Rows from block 9 of the image encoder, named by matrix and row number. Rows with one number belong to one attention dimension. Each number is 128 + 32 x the weight over its row's rms, rounded and kept within 0 to 255. All counts start at 0. After the name is the row's rms in percent of the matrix's.
# v: attention value (encoder.blocks.9.attn.v.weight, 128x128), inputs 0-127
# proj: attention output (encoder.blocks.9.attn.proj.weight, 128x128, transposed), outputs 0-127
v.58 113 [114 141 188 128 104 113 116 163 120  96 113 118 128  90  95 138 129 129 124 132 102  84 105 125  98 162  89 226 107 116 141 144 152  61 110 174 113  98 115 170 158  66 147 103 113 188  90 115  90 200 105 151 125 119 145 146 216  63 155 160 164 165 133 148 116  64 175  85 170 173 119 102 113  87 109 135  80 117 113 123  95 166  99 136 114  96 161 100 105 116  78 132 182 102 132 123 165 102 152 104  86 136 128 116 108 121  89 133 137 130 112  93 106 117 141 129  92 125 110  86 211 162 103  95 162 172 124 121]
proj.58 107 [112  96 123  93 121  49 117  93 133 157 124 123 143 138 125 112 123 128 101 150 129 146 145  65 140 163 134  75  52 126 129 170 112 161 131 157 158  92  97 130 108 132 141 139 141  73 147 147 145 111 137 143 144 132 167 167 169 137 175 174  78 130 225 144 158 169  93 110 102 185 126 131 145 154 144  84 136  70 148  90 189  83 142 161 141  73 133 156 118 124  83 230 126 153 154 187 108 110 118 104 101  93 116 125 137  81 102 100 172 109  97 128 126 206 139 150 133 160 107  97 135 112 128 121  97  93  74 121]
v.59 111 [136 129 187 123 153 136 167  64  82 115 170 153 148 138 108 119 168 162 118 175  84 150 152 128 136 111 116 139 155 136 128 153 164  79 143  88 145 147 124 108  90 131  31 149 106 135 169 108 157 110 110 118  45 142 117 105 194 105 115 126 148 189 115  72 121  95 151 170 133 153 149 157 148  64 175  75 114  79  97  61 132  76 116 153 138  89 206 142  79 180 125 102 117  99 123 101 120 141 121 147  98 114 127  96 125 166 156 164 114 100  72 120 152 105 107 172 103 109 120 147 145 154 149  76 127 158 126 101]
proj.59 114 [107 106 148 120 117 129 113 133 167 126 108 117 132 131  91 167 135 139 167 122 159 104 152 152 165 179 106 129 154  79 133  75 120 147 155 140 107 166 159  91 134  81  61 188 152 136 120 165 136 150 135 122 164 140 159 133 105 143 143 120 119 164  84 204 101 107 142 173 139 100  89 133  84 120 136  64 136 170 157  80 209 173  94 105 167 159  85 144 137 169 115 103 176 154 111  84 138 147  79 166 163  65 136 138 102 112 144 116 136  76  73 117 122  85 153 116  84  84 208 109  92 120 113 120 113  66  78 148]
v.60 110 [139 153 130 131 124 180 157 143 126 132 135  85  91 202 135 166 133 120 103 112 140 126 186 171 135 169 138  89  84  81 109 168 142 165 133 164 117 126 139 142 172 155 157 154 101 127  98 222  95  84 109 126 142 183 128  86 131 171 134 106 134 112 163 114  88 130 137 133 139 203 158 134 110 112  77 142 108 120 109 107 114  93 167 209  76 150 117 157 179 146  88 119  86  86 160 121 107 136 137 121 157  99 119 124 123  84 109 127 169 107 115 141 183  79 117 130 157 108 154 117 135 227 108 121 164 131  58  76]
proj.60 103 [112 104  89 136 103 133 128 162 136 125 127 119 130 113 147 150 101 180 141 136 110 125 104 128 168  83 109 134 143 175 116 119 120 175 123 207 169 131 150 122 131  93 140 110 134 115 168  66 140 114 189 111 155 112 118 149 166 172 161 183 176  82 103 171  35 137 177 103 113 149 143 119 124  67 132 101 148  64  96 135  92  79 127 128  90 133 142  58 160 188 178 184 116 145 152 120 136 152 163 220  90  94 108 113 122 118 127 142 121 143 146  78 128  71 124 144  67 123 104 131 125  78 139  90 151 121 135 172]
v.61 098 [ 76 154 112 172 117  82 130 106 140 125 128 152 114  84 142 121 131 173 154  87 155  97 164 181 148  79 185 116 124 151 106 111  82 140 148 150 109  81  70 122 132 181  76 121 122 124 135 121  98 129 134  90 170 117 126  96 146  73 125  91  97 143 114 185 134  99 119  92  68 157 160 154  61 132 108 123 120  52 158 150 126 176 153 128 135 118 105  99 158 167  84 126  97 158  69  82 132 107  85 194  90 117 106 139 169 113 168 129  80 143 133  94 146 106 201 154  85 131  89 150 151  83 175 137 109 108 181 116]
proj.61 104 [111 151 135  84 162 107 150 108  83 116 143 172 113 167 122 184 126 107 141 121 132 140 134 149 106 134 204 107 149  87 146 139 113 125 119  92  87 118 131 184  83 130 151 119 136 120 141 111 167 118  45 126  93 114  70 152 164 121 157 118 191 121 136 122  62 113 122 116 120 125 115 129 170 146 120  80  97 161 127 130 163  72 169 169 100  99 107 139 148  66  87 163 116 107 179 111  95 145 132 134 130 119 107 147 132 152 148  26  89 141 101 150 178 137  98  82 145  85  62 129 211 162 112 130 161 117 203 132]
v.62 116 [111 136 144 178  80 128  80  64 148 167 141 149 129 149 124  75 137 154 199 182 115 175 131  89 137 118  94 182 142 109 202 166 170 147 141 182 148  81 182  90 137 123  97  97 109 138 125 125  99 105 182 118 111  92 139 107 141 157  90 119 135  71 109  63  82  93 143 147  99 100 127 160 116 187 197 128  75 133 164 135 134 142 158 115 157 116 132 101 115 137 131 140 174 164 112 175 184  96 160 105 161 142 133 114 126 140 116  86  99 115 115 158  96 217 135 131 156 153 152 152 117 176  98 112 124 136 156 169]
proj.62 106 [143 114  97 110 117 126 155 128 137 106  98  80 113 138  99 108 173 107 145 172 122 155  79 134 100 154  55  88 100 140 135 100 160 112 137 114 187  89 151  86 163 121 111 105 175 107 161 108 181 184  83 134 201  76 144 102 132  73 100 111 176 146 171  85 138  95 128 136 138 152  95 134 108 144 127 134 127 184  97 174 136 128 129 183 110 131 111 170 105  84  49 104 115 128 132 155 120 124  81  94 140 108 152 166 102  83 169 160 137 168 127  86  89 124 102 139 165 121  97 121 156 171 165 186  74 212 138 144]
v.63 116 [109 154 163 171 161 167 142  78 167 168 186  54 128 174 132 108 157 152 186 157 171 165 156 106  82 137 132 156 116 141 154  97 149  86  95 159 106  82 111 161 114 156 199 163 160 109 101 163  86  88 112 145 188 163 126  85 180 115 122 185 116  84 123  96 142 162 185 141 158 146 115 131  92 108 119 181  95  77 165 148 137 101 158 126 110 157 133 144 126 107 148 126 145 121 166 133 170 163  74 117 112 144 175 104 110 138 139 137 132  88 107 177 125 148 138 119 130 101 144 162 186 132 112 179 190 154 165  80]
proj.63 110 [123  81 135 116 136  45 201 136 117 119  95 105  94 103 109 117 135 194 101  99 127 143 190  88 114 182 113 135 112 139 109 140 146 116 154 125 167 155 111  84 174 127 155 183 176 122 141 114 162 204 112  78 173  52 148 108 149 132 111 161  91 139 167 115 103  78 130 110  91 140 163 138 127  78 127  99 122 100 165 117  86 104 124  58 152 165 129 108 108 129  87 130 146  71 101  99  94 159 121 174 128  67  95 153 117 160 177 129 110 108 172 110 116 145 131  91  99 115  60 135 163 142 106  66 111 121 138 139]
v.64 107 [181  94 105 158 121 135 171 127 183 203 140  91 106 149 123 157 113  54  97  85 198  96 138 108 170 141 114 172 148  95 100 114 148 144  95 142 151 125 163 107 140 151 102 109 118 119 136 173 115 139 207 130 115 101  40 111 122 146 167 125 156 128 132 112 138 150 100  83 103  52 134 148 109 170  93  61  96 197 182 139 126 107 109  74 145  82 158 112 122 147 151 144 128 183 147  94 157  84  94  96  44 120 137 117 157 145 129 105  76 120  74 133 106 126 138 129 120 138 120 111 127 120  90 111 106 149 109 113]
proj.64 108 [ 72  99 166 154  94 106 132 103 123 131 108 201 120 107 151  85 164 159  72 139  53 133  82 161  88 107 201 128 148 119 105 156 168  87 134 127 169 119 133 109 133 133  52 163 161 186  91  70  86 194 154 126  72 118  89  97  61 200 149 106 128 169  90 131 126 152 120 129 161 104 144 120 146 146 128 111 113 151 129 137 126 117  84 134 119 112  92 108 150 165 116 125 163  91  64  99 114 130 139  89 174 141 121 142  81 114 127 155 123 138 148 129 179  78 167 154 135 137 158  84 120 139  91 156 159 180 141 131]
v.65 097 [ 79 164 122  90 165 110 126 150 173 106 121 128 100 161 179  89 132 100 132 137 138 127 168 121 128 108 103  92 151 132 134 129  81 187 100  83  69 117 152 145 153 138 142 113  96 139 172  98  73 135 144 189 135  94  99 102 134  88  98 114 148 145  84 202 142 129 175  87 138 114 117 144 121 125 120 133  94  78 161 121 129 156 132 114 129 167 129 144  94 122 142 104  84 147 146 156 167 130 109  82 142 180 208 179  74 148 117 110 145 190 129 103 157 119 189 167 106 100 113 112 120 141 139 194 143 224 178 193]
proj.65 095 [135 160 113  55 131 150  97 194  96 139 152 144 146 116 134 137 164 138 112 187 157  93 120 106  70 121 150 117 117 152  93 108 106  95 134  56 106  91 146 113 143 119  76 152 141  49 108 136 107 165 180  71 157 134 117 111 211  99 155 158  84  93 156 102 126 171 122 121 148 114 170 173 135  78 154 120 149 152 162 122 125  86 170 180 198 119 116  88 157 141 122 110 160  68 142 133 156 124 131 162 160 107 140 175 148 123 141 143 149 122 167 130 117 146  84  45 147 166 184 161 106 132 128 141 138  92 169 152]
v.66 092 [143 158  99  97 106  83 145  81 162 192 194  82  96 143 104 186  57 121  67 117 122 118 139 129 123 107  83  92 143 184 153 120  72 161 102 132 115 116  94 165  97 137  56 162 128 163 141 145 139 133  85 105 117 107 117 126 112 146 103 176 155  96 102  99  55 127 132  76 108 187 127 140 169 152  74 108 143  89 149 105 114 144  94  74 131 118 127 110 103 138 138 140 134  82 135  66 139 142  94 109 143 127 173 106 129 181 112 112 110 153 101 147  59 146 137  93 125  78 142 176 118 127 143 135 143  69  65 159]
proj.66 095 [113 167 149 147 139 141 103 123 103 138 117 125  64 121 119 165 106  48 107 125 124 139 102  88 157 133 123 128  67 152 166 105 173  66 193 143 155  78 143 122 112  80 115 158 207 122  81 132  42 141 210 104 157  97 136 139 160 169  94 122 108 146  95 102 144 142  88  94 137 119  77 109 168 122 132 137 147 158 134 164 116  96  75 135 104 144  97 130 153 144  85  95 129 159 167 112 123 130 129 125 135 113 137 154 170  99 103 134 125  86 159 168  77 118 139 232 161 137 124 136 178  79 140 161 165  93 141 123]
v.67 103 [ 78 134 108 130 124 149 103 135  92 124 188 115  60  89 189 112 159 136 184  95 116 141 166 151 223 106 138 121 142 125 126 158 145 123 161 163 172 138 161 123  88 151  69 148  95 117 138 130 189 131 100 151 114 187 142 139 141 131 155  90 133 167 147 115 103 110 122 131 150 153 149 150 111 140  79 165 159 137 123 137 160 181 169 125 111 108 194  83  71 111 195 133 105 163 172 126 140 166 172 149  90  76 108 128 105 176 179 112  96 130 175 160  86 156  74 128 118  77 136 196 107 118 125 135 157  96 140 112]
proj.67 102 [ 54 124 146 140 106  59 127 104 138 179  88 187 119 154 140 127 133 116 152 125 114 158  84 117 123  88 126 112 144  78  61 114 153 172  91 134 108 173 126 143 137 150 118 116 151 212 126 136 157 150 154 141 137 127 142 156  89 150 116 161 135 171 141 135  82 121  74 110 100 119 125  84  86 143 106 108 129 110  87 135  99 104  74 141  86 123  75 174 124  77 133 226 167  78 167 149 108 112 105  82 148 150 137 115 173  91 164 158 134 165 175  56  65 159 128 121 173 139 161 154 133 134 141 139  85 100 123 133]
v.68 092 [168 155 123 162 144  68  83  86 151 136 143 142 190 126 121 108  58 132 139 149 123 187 132 149 109 126 118  55 155 169 122  74 125 119 169  95 173 141 129 105  97 158  76 169  88 137 126 109 212 202 103 138 155 130 129 114  83 134 110 142  63 142  98 155 124 137  55 132 116 131 127 100 138 146 142 171 117  51 150 126 180 114 118 101 117 106 136 111 104  89 154 143 144 144 128 109 131 190 162 101 119 136 128  45  75 172 117 136 104 167 102 109 112 139  74  98 171 125 126 171 165 103 148 151 136  90 114 132]
proj.68 091 [146 176 124  63 108  73 149 164  85 153 119 133 144 143 107 170  82 112 105 166 111 110 143 138 122 141 104  90 125  92 137 201  88  72 152 140  98 159 126 120  74 138 145 178 195 132  95 130  94 119 151 129 151  97 125 113 125 119 141 165 160 138 147 161  87 134 114  91 140  65  61 109 126 176 143 133 159 114 125 174  95 143  82 145 154 110 162 153 119  58  91 162 155 145 165  62 129 160 189 128 134 119 105 114 110 125 135 111 168 146 120 137 122  96 147 235  90 119 135 198 151 174 120 111 129 123 154  76]
v.69 096 [130 126 115 160 122 176 121 139  90 145 167 133 145 172  86 147 148 125 160 161  98 160 188 141 114 112  95 169 116  91 145  94 152  90 143 147 198  95 144 155 126  84 179 183 185 220 151 113 141 168 110 125 143 135 105 125 161 157 120 145  75 114 119 138 185  83  68 160 136 115 118 118 120 110 141 109  81  98 116 163  59 184 111 117 149 147  84 122 104  81 161 135  77 164 129 154 129 122 197 139 175 151 121  90 117 104 109 159 163 109 129 128 148 155 158 114 106 194  90 166 164 141 165  93 183 109  84 123]
proj.69 092 [129 175 173 167 132 107 165  84  73 156 122 106 177 116 137 172 124 114 177 105 119 172  80 141 145 137 135 133 116 144  74 127 139 108 123 151 136 121 131 153 122 163 116 110 107 103 151 163 138 124  58 190  58 165 165 104 107 111 159 128 101 163 192  99 187 159 127 112  54 133 108 125 112 151 177 145 148 128 119 106 214 146 193  95 143 153 169 135 146 150 180 119  67 109 141 103 131 124 133 133 115  46 132 111 110 202 125 120 123 127  96 142  87 125  97 146 163  74 138 147 142 190 119 122  71 112 103 137]
v.70 104 [143 165 127  45 125 161 186 131 138 116  95  96 123 170  84 109 139  91 151 135 140 111 113 159  90  77 159 143 145  99 159 120 179  99 109 126  62 140  92 101  96 144 120 186  65 111 115 222 128 101 176  69 119 153 132 125 189 150 115  97 108 180 163  73 118 176 138 156  98 104 168 114 118 142 138 180  89 124 119 100  72  86 133 123 133  72 103  80 126 100  89 131 101 148  75 113 106 165 139 163 116  99 149 109 114  97 136 157 194 174 112 136 159 103 164 133 143 128 119  83 143 126 169 145 124 139  99 105]
proj.70 102 [130  95 141 158 164 141 154 123 148 158 139 107 119 129 191 106 143 150 109 100 104 110 135 132 114 157 164 116 103 173 158 128 176 104 150 168 152 138 137  82 150  61 147  73 157 115 129 120 178 167 100 129 139 152 127  97 164 111 130 123 184 133  77 137  70  79 163 175 122  90 123 133 201  90 134 160 144  99 145  95 110  99  87 127  78 142 172 105  98 128 206  91 133 147 115 104 187 134  55  79 101 153 100  93 123 146 139  93  92 147 186 173 135 145  96  48 106 137 140 161 171 148  67 134 153  84 130 114]
v.71 097 [ 52  51  61 127 132 111 132  99 217 146 192 130 104 161 121 135 119 100  93 141 153 133 137 129 148 100 154 100 155 144 164 109 144 171  87 145 138 146 115 160 146 169  79  99 157 169 186 152  84 150 163 105 138 185 150 109 144 128 127  87 122 170  96 171 100 164  75 130 129 126 122 100 121  93 102 168 133 121 102 154 169 164 146 119  89 127  99 147 122 134 131  97 178 145 151 119  56 156  88 145 108 148 144 158 120 160 198  87  80 174 114 111 103 117 109 124 165  67 120  89 181 130  92 131 150 172  90 131]
proj.71 100 [105 126  53 116 194 113 144  93  88 119 120 116 113 208 101 100 126 113 165 145  88 108 119  55  83 100 121 137 122 135  56  91 125  75 169  72 175 105 121  99 152 142  86 181 100 113 125 136 112 111 170 148 106 154 131 137 127 112 114 175 135 179 161 115 146 149 130 137 145 110 138 147 154 104 177  95 128 136 181 173  81 142  92 126 106 144 119 113  56 130  55  85  66  98 149 146 170 117 179  80 136  81 121 114 141  58 133 145 142 153 124 102 119 140 135  74 146 135  87 107 136 135  86 161 120 105 159 159]
v.72 092 [175 163 141 125  88 125  78 134 135  97 140  62 121 159 155 125 113  64 132 161 102 120 137  81 110 172  89  72 149 126 111 116 129 102 192 153 114 153 171 149  54  71 154 112 136 135 155 178 111 129 119 179 174 180 192 148 138  87 147 199 131 122  85 155  65  65 145  95  93 116 125 108  91 117 100 197 134  62  94  89 107 118 148 146 131 137 130 166 113 212 148 131 129 117  84 154 102 136 129 136 116  98 131 124 131 107  84 111 157 127  94 135 125  95 150 148 142  71 131 101 141 134 175 119  98 107 100 111]
proj.72 094 [105 111 101 102 156 153  92 169 103  77 138 161  86 115 133 121 157 118 119 188 190  83 137 184  83 164 127 118  54  77 124 152  77 138 141 131  79 127 118 127 134 170 115 172 182 109  85 140 158 131  92 149  58  71 122 125 176 105 120 155 104 138 153 143  68 136  94 136  88 129  94 131 196 111 111 111 152 153 146 129 125 156 129 143  71 168  83 137 164  79 106  71 106 160 181 128 135 147 179 100  74 141 130 152 159 149  77 123 133 107 130 101 131 128 146 150 165 132  78 175 151 166 147 181  93 146 163 119]
v.73 101 [124 100 149 140 154 123  72 152 109 173  98 101  96 131 171  95 152  58 100  98 110  97  95 121 105 151 179 159 135 130 112 128 152 151 174 169 172 113 160 167 132  85 189 139 136 146  89 119 132 197 123 149 152 127 158 120  77 131  88  99 139 111 165 124 116 106 123  90 144 104 137 144 175 130 122  85 142 170 144 116 183  91 121  84 137 181 102  92 112 122 179 171  82 188 119 127 121 159 193 158 128 132 153 160 145 147 116 210 102 182 163 153  76 123 120 164 209  80 176 105 134 126 174 123 118 159 143 144]
proj.73 105 [126 110 107 102  86 192 167 157  89 161  73 131 120 141  84 181 116 209  78 123 139  96 132 159 177 175 115 150 143 122  61  60 140 156  36 130 146 105 123 141 126 175 119 178  99 105 176 129 123 136 119 138  90  71  83 111 152 125 152 142 180 104 116 132  54 167 101 119 118 157  84 144  71 184 151 140 113 177 106 114 145  84 121 173  95 116 127 138 122 154 130 138 143 127  96 132 159 145 130 179 187 123 112 153 118 155 163 119 139 106 102  79 113 142  95  74 144 131  95  89 142 168 109 128 145 147 146 134]
v.74 102 [ 99 149  95 175 116  85 144 105 126 126 192 131  84  70 152  95 161 145 169 134 150 137 155 113 141 113 172 135 117 120 119 193 120 141  79 126 142  73 148 125 141 107  97  77 169 140 153 151 123 147 138  64  80 156 149 157 101 127 130 155  52 141 152 115  88 101 101 128 174 117 169 121 180  94 102 116  72 113 191  76  39 110 120 137  79 117 127 174 122 128 131 158 139 137 153 171  62  93 130 129 171 142 135 109 100 121 147 140 143 104  73  87 136 176  95 131 170 151 162 201 127 143 176 109 164 134 102 115]
proj.74 107 [118 123 107 146 148  45 113  71 113 119 101 101 167 117 185 109  96 174 126 179 134  89  82 152 126 132 159 159  59 162  82 135  95 173 122 107 146 158 114 158 118 152 129 105 107 135 143 105 117 171 183 113  92  87 187 145 166 108  96 104 161 158 132 140 150 170 154 137 155 146 125  84  72 121 141 167 110  40 106 127 192 113  92 134 152 130 186 115 145  93  96 135 113 164 121  62  60 110 143 147 114  75 138 110 133  92 142 112 173 162 149 155  68 103 105 101 111 125 113 202 145 143 103 159 133 124 117 127]
v.75 095 [ 78  85 144 134 168  46 151 111 195 179 170 113 151  75 127 138  92 143 174 132 129 153 109 130 176 127 140 144 152 151 132  81 116 101  81 106 120  93 130 228 127 135  99 153 107 190 118 108 116  60 129 109 120 105 131  99 131  97 117 172 179 143  93 134 105  76  92 111  95 109 200 143 120 116 140 173 173 114 132 129 147 140  92 114 166 114 138 126 151 100 109 123 163 185 171 151 114 121  80 106 147 120 142 124 133 132 182 110  89 126  90 196 130 119 118 160 138 122  69 143  91  99  76  85 112 138  65 134]
proj.75 095 [ 36 174 103 126  88 148 132 145  72 171  71 121 132 112 184  81 138  42 177 110 128 142 169 142  77 141 187 123 150  97 140 123 146 116 115 162  95 126 154 160 138 182 156 200 115  91 127 117 108 149 148 111  79 124 101 172  84 125 138 145 107 135  73 111 147 149 161 162 111  84 160 126 186 125 131  99 119 185 126 132 145 147 139 128 165 103 151 155 121 133 127 122 135 143  76  81 118 150  73 154 161 179 146 160 127  63 120 134 122 128 159  90 105  76  80 159 117  99 124  80 168  69 135 107 154 114 112 138]
v.76 103 [165 126 209  94 122 133 131  75 156 141  77 195 151 204  97 128 129 108 172 114 141 112 117 119  86 129 117 111 174 143 121 117 126  78 135 117 155 141 131 185 168 136 102 157 142 115  77 146 134 117 151  91 206  62 131 151  95 128 164 125 111 125  82 125  84 140 101 117 133 172  94  99 106  99 131 134 100 118 101 111 135 148 164 138 131  94  94  89 100 142  95 124 176 141 117 147 106 139 107  99 168 138  81 111 158 164  92 124 108 143 132 181 167 187 107  71 111 128  75  49 160 102 159 100 157 149  90 210]
proj.76 101 [ 78 132 128 140 192 173  91 135 150 181 110 153 140  97 127 200 116  94 128 143 129  93 247 120 124 118 150 136 130  86  87 114 157  67 113 145 124 148 102 116 113 143 121 139 130  97 139 161 143 107  82 177 108 149 163 102  83 140 143 146 129 108 184 166 123 150  93 196  95 104  82 111 204 163  56  93 164 140 106 119 144 167 207 140 131 159 132  58 118 164 119 119 133 170 164 108 144 150 123 164 131 159 134 133 136  93 105 156 114 129  88 156 119 132  78 140 144 107  83 139 110 155 112 102 161 168 144 103]
v.77 099 [156 135 179 114 158 136 147 106 158 144 105 123  65 127 102 115 185 138 201 138  46 106 185 201 123 134 135 113 121 152 157 110 144 131 135  97  89 157 147 123  95 121 176 149 105 125 118 125 142 115 199 117  88  76 125 121 147 160 170 168 153 175 137 120  81 129 135 137 145 126 114 118  41 173 178  71 143 152 123 108 127 180 117  85 142 101 161 108  28  83  91 134  81 139  94 139 161 123 132 144 143 122 139 120  94 118 142 139 125 123  86 169 154 115 102 122 141 117 120 175 123 132 127  81  94  87 203 159]
proj.77 103 [120 145 141 151 127 140 117 115  90 162 119  88  70  77 150 166 126 123 104 109 144 130 175 101  76 161 201 140 118 132 208 128 190 148 111 167 118 165 114 137  78 155 129  90 129 133 115 140 124 147 161 204 100 116 128 107 155 168 150  97 101 144 141 171 117 102 131 151 138 143 171 115 179 134 107 166 161 161  93  79 102  96 104 150 148  78 134 119 132 176 217 177 126 100 179  98 217 136 128 105 110 156 166  75 159 126 150 141  62 104  87 129 109 144 150 125  92 163 100 171 155 138 136  86 155 137 156 109]
v.78 088 [192 138 105 139 136  70 135  98 182 175 118 124 106 115 116 136 138 116 124  68 213 136 128 102  84 117 128 130 156  69 138 154 190  52 132 162 165 155 111  99 138 107 120 172 145 100 113 134 118 106 150 140 128  92 131 130 107 122  71 176 206 141 162 115  91 153 129 145  90 163 168 161 100 160 128 141  58  99 177 123 118 138  72  92 107 120  34 166 174 180 156 126 140 116 167 115 111 132 111 176 104 120  73 112 175  92 126 143 129 137 130 194 173 101 113 129 138 132 128 143 161 134 135 142 129 153 155 157]
proj.78 098 [163 132 123 109 129 113 124 134 117 141 126  72 140  84 123 199  71 138 193 143  72 129 133 131 194 143  55 109  90 150 143 105  89  71 135 130  96 160 171 140 115 179 149  94  96 167 134 101 116 154  94 121 105  97 133 111 167 174 143  66 122 162  91 125 145 171 152 107 147 162 135 140 175  69 117  82 190 106 110 133 139 140 113 149 103 182 114 141 112  81 135  94 118 194 118  82 154 131 115 156 152 159 101 102 144 135 106 112 100 126  45 106 103 109 194 104 145 167  93 110 117 141 114  76 186 143 101 159]
v.79 103 [ 76 147 140 113 155 119 106  64 109 164 126 160 148 129  63 143 156 133 157  94 132 137 150 156 129 143 197 139 137 165 127 129  53  89 116 178 158 126 146  51 180 114  53 112 160 127 172 141 126 133 167 132 129 116 128 120  96 134 143 138 126  81 110 111 140 117 195  90 118 119 124 185 141 122 115 128 130 115 119  74 144 129 187  92 142 121 157 131  72 144 167 158 130 177 159 194  68 185 120 133  76 160  45 150 168 187 146 110 152 130 119 157 149 158 148 195 153 101 124 129 126 122 155 142 127 161  93 145]
proj.79 108 [108 145 131 128 146 134  80 130 115 177 110 135 108 158 125 154 156 168  67 115 105 131 146 176 116 113 132 102 149 104 107  95 150 154 105 102 111 145 108 190 129 134  76 133 147 112 124 157 127 103 109 134 121 196 106 111 177 187 148 133 148 117 182 146 137  94 113 126 120 125 161 155 123 142 165 159 182 109 169 165 138 106 229  96  79 104 110  79  94 114  99 108 125  71 124 102 154  93 108 131 160 125 129 112 198  64 175  88  92 137 138  75 177 108 100 124 165  97  71 111 136 179 152 225 161 117  93 114]
v.80 102 [203 107 114 203 112 143 144 187 108 105 139  66 218  59 137 168 113 163 127 182 119 148 198 147 143 138 111 127 124  78 119 101 147 119 122 203  87 138 167 162 152 173 142  91 150 173 161 137 123 120 129 135 127 134  73  84 139 116  93 112 172 109 137 145 137  69  85 139 134  99 103 106 140 124 133 115 137  89 136 119 110 169 132  96 187 176 175 150 157 151 172 152 183 138 114 177 151  99 136 116  86 108 140 143 125 151 133 130 117 115 140 133 100 125 151 152  69  88  99  77 133 126  50 103 145 116 129 138]
proj.80 102 [147 168 172  85  66 143 144 133 134  74 188  82  96 126 182  83 144 117 139 128 120 169  82 131 145 161 163 143 150 156  92 135 141 154 131 166 187 130 121 125 140 113 109 122 138 129 149 117  96  91  86 109  48 151 159 125  49 113 173 161  65  95 125 138 154 174  97 143 125 139 130 139 110 118 144 174 110 185 129 175 124 157 155 116 127 141 150 159 213 133 158 104 143 100 196 126 103 168 138  94 133 154 174 157  88 107  99  63 143  91 149 106 200 135 108 129 175 139 130 159 116 135 135 169  77 126 158 131]
v.81 098 [133 114  98 138 160  34 152 126 126 154 108 122 135  93 107 134  91  89 163 155 120 102 120 111 151 158 135 109 166 156 146 173 114 113 136 117 154 108 177 137 132 146 123 153  81 118 188 150 126 164 147 134 123 145 167 188 159 123 121 126 143  95 137 121 167 162 183 114  88 178 110 108 119 116 147 131 140 172 142 156 211  81  37 172 153  63 204 110 171 103 103 104 129 131 167 169  91 145 117 122  53 143 116 125 140 133 169 158 164 125 134 146 150 160 153 154 161 144 143 171 141  54  76 103 130  65 142 130]
proj.81 100 [138 125 150  92  93  79  53 118 145 129 127 125 166 142 139 149  97 179  91 179 110 119 145 152 102 153 113 117 175  83 161 115 116 128 106 142 100 143 152 134 124 194 194 128 150 206  75 127  87 184 123 132 152 175 123 107 147 118 164 141 176 113  57 125  66 150 148 152 130 114 180 139 121 109 164 150 133 151 112 134 130 137 182  91 119  94 167 167  97 129 105  62 100 114 126  92  92 167 127 137 149 196 172 147  69 134  97 139  69  82 103 129 105 113 123 153 124  93 217 117 134 112 151 110 125 170 107 141]
v.82 085 [ 88 142 108 119 139 128 143 150 125 118 156 151 147 124 185  84 158 103 114 160 161 154 163 125 202 106 155 163 105  99  90 145 159  95 119 133 149 157 172 131 126 137  69 168 133 132 102 133 105 123 146 213 196 160 145  56 159  91  89  32 166 135 172 120 149 133 158 115 112 145 103 186 112  98 134 181 152 184 138 165 125 157 115 110 101  87 120 130 174 106 175 134 143 120 124 140 149 144 127 109 141 195 109 143 144 168 184 135 153 117 163  98  88 111 103 105 187 165 113 116 163 143 118 183 149  95 129 195]
proj.82 094 [148 100 124  93 167  94 108  97 155 105  80  67 182 140  76 128 153 126 109 150  72 137 121  88 136 126  76  76 159 164 148 118  96 106  99 153 153 181 106  44 145 124  84 136  82 120 159 151 185  75 112  71 148 144 172 126 153 138 188 137 112 139 119 123  85  99 113 154 122 106 131 114 103 119 160 118  70 196 129 157 140 161 160 141 124 131 132 122 132 149 148 174 151 116 138 204 108 108 111 127 120  93 161 141 135 125 135 189 172 182  85  72  95 184  94  78 151 101 144 100 102 122 144 174 150  87 137 137]
v.83 103 [101 162 116 195 123 137 135 140 123 128 154 189 143 149 147  90 144  95  83 112 192 191 180 132 141 115 124 139 106  72 120 143 168 113 105 118 160 126 101 134  49 119 133 178 172  79 131 100 108 116 153  84  72 133 150 103 147 126 121 147 112 180 132 143 178 150 109 118 139 117 101 115 169 148 115 107 121 157 118 139 150 119 119 154 115 165 206 147  86  91 174 183  62 155 152  36 147 124  76 125 131 120 139 151 109  62 144  94 164  91 144 138  62  84 129 114  85 120  83 124 149 151 109 169  90 106 118 137]
proj.83 101 [173 113 120  68 131 162 139  86 100 100 153 165 148 103 168 126 121 149 134 138  92 143  55 168  61  67 117 129 172 122 130 185 170  99 125 119 169 158 173  98 126 144  93 118 105 180 119 133 137 125 172 152 162 123 136 123 161  84 158 138 108  99 153  62 118 107 173 133 114 149 129 114  78  85 117 107 105 125 131 126 165 131  78 144  99 156 132 136 118 128 112 156 107 120  96  97  87 118 122  58 141 108  89 149 136 166 104 176 138 136 116 137 177 126 139 228 119 104 117 157 132  50 168 128 151  40  81  88]
v.84 095 [140  51 141 125 101 183 119  61 170 128  88 151 131 112 120  99 164 124 133 131 136  88 111 137 127 124 166  93 188 112 150 180  77  92  23 144 171 112 145 131 104 119  73 129 196 141 151 163 213 148 136 107 108 132  95 128  92 125  80 151 142 142  99  98 111 101 138  92 136 122  84 170 148 127 141 128 129 131 163  88 127  52 124 176  91 112 167  88 108 146 106 147 133 174 179 128 127 159 115 158 156 152  96 158 112 111 125  90 137 127 121  46 161 131 170 104 133 165 186 118 142 142 126 134 177 140 148 138]
proj.84 097 [125 126 113 134 194 137  97 126 115 116 166 148 147 126  94 143 172 172 106 155 139 117 131 116 161 178  92 126 101 169 123 162 116 175  80  91  81 136 141 133  87 178  73 118 148 152 100 114 124 157 153 118 114 191  88 141 166 131 104 134 225 121 152 127 153 146 151 119 129 128 149 118 121 161 121  98 101  73 114 127  80  57 191 176 124 198 122 122 110 178  57 139 100 116 102 107 125 143  87  92  75 116  89 172 120  89 122 165 137 169 145 207 169 135 135 128 138 101 117 145  55 125 108  79 106 134 113 105]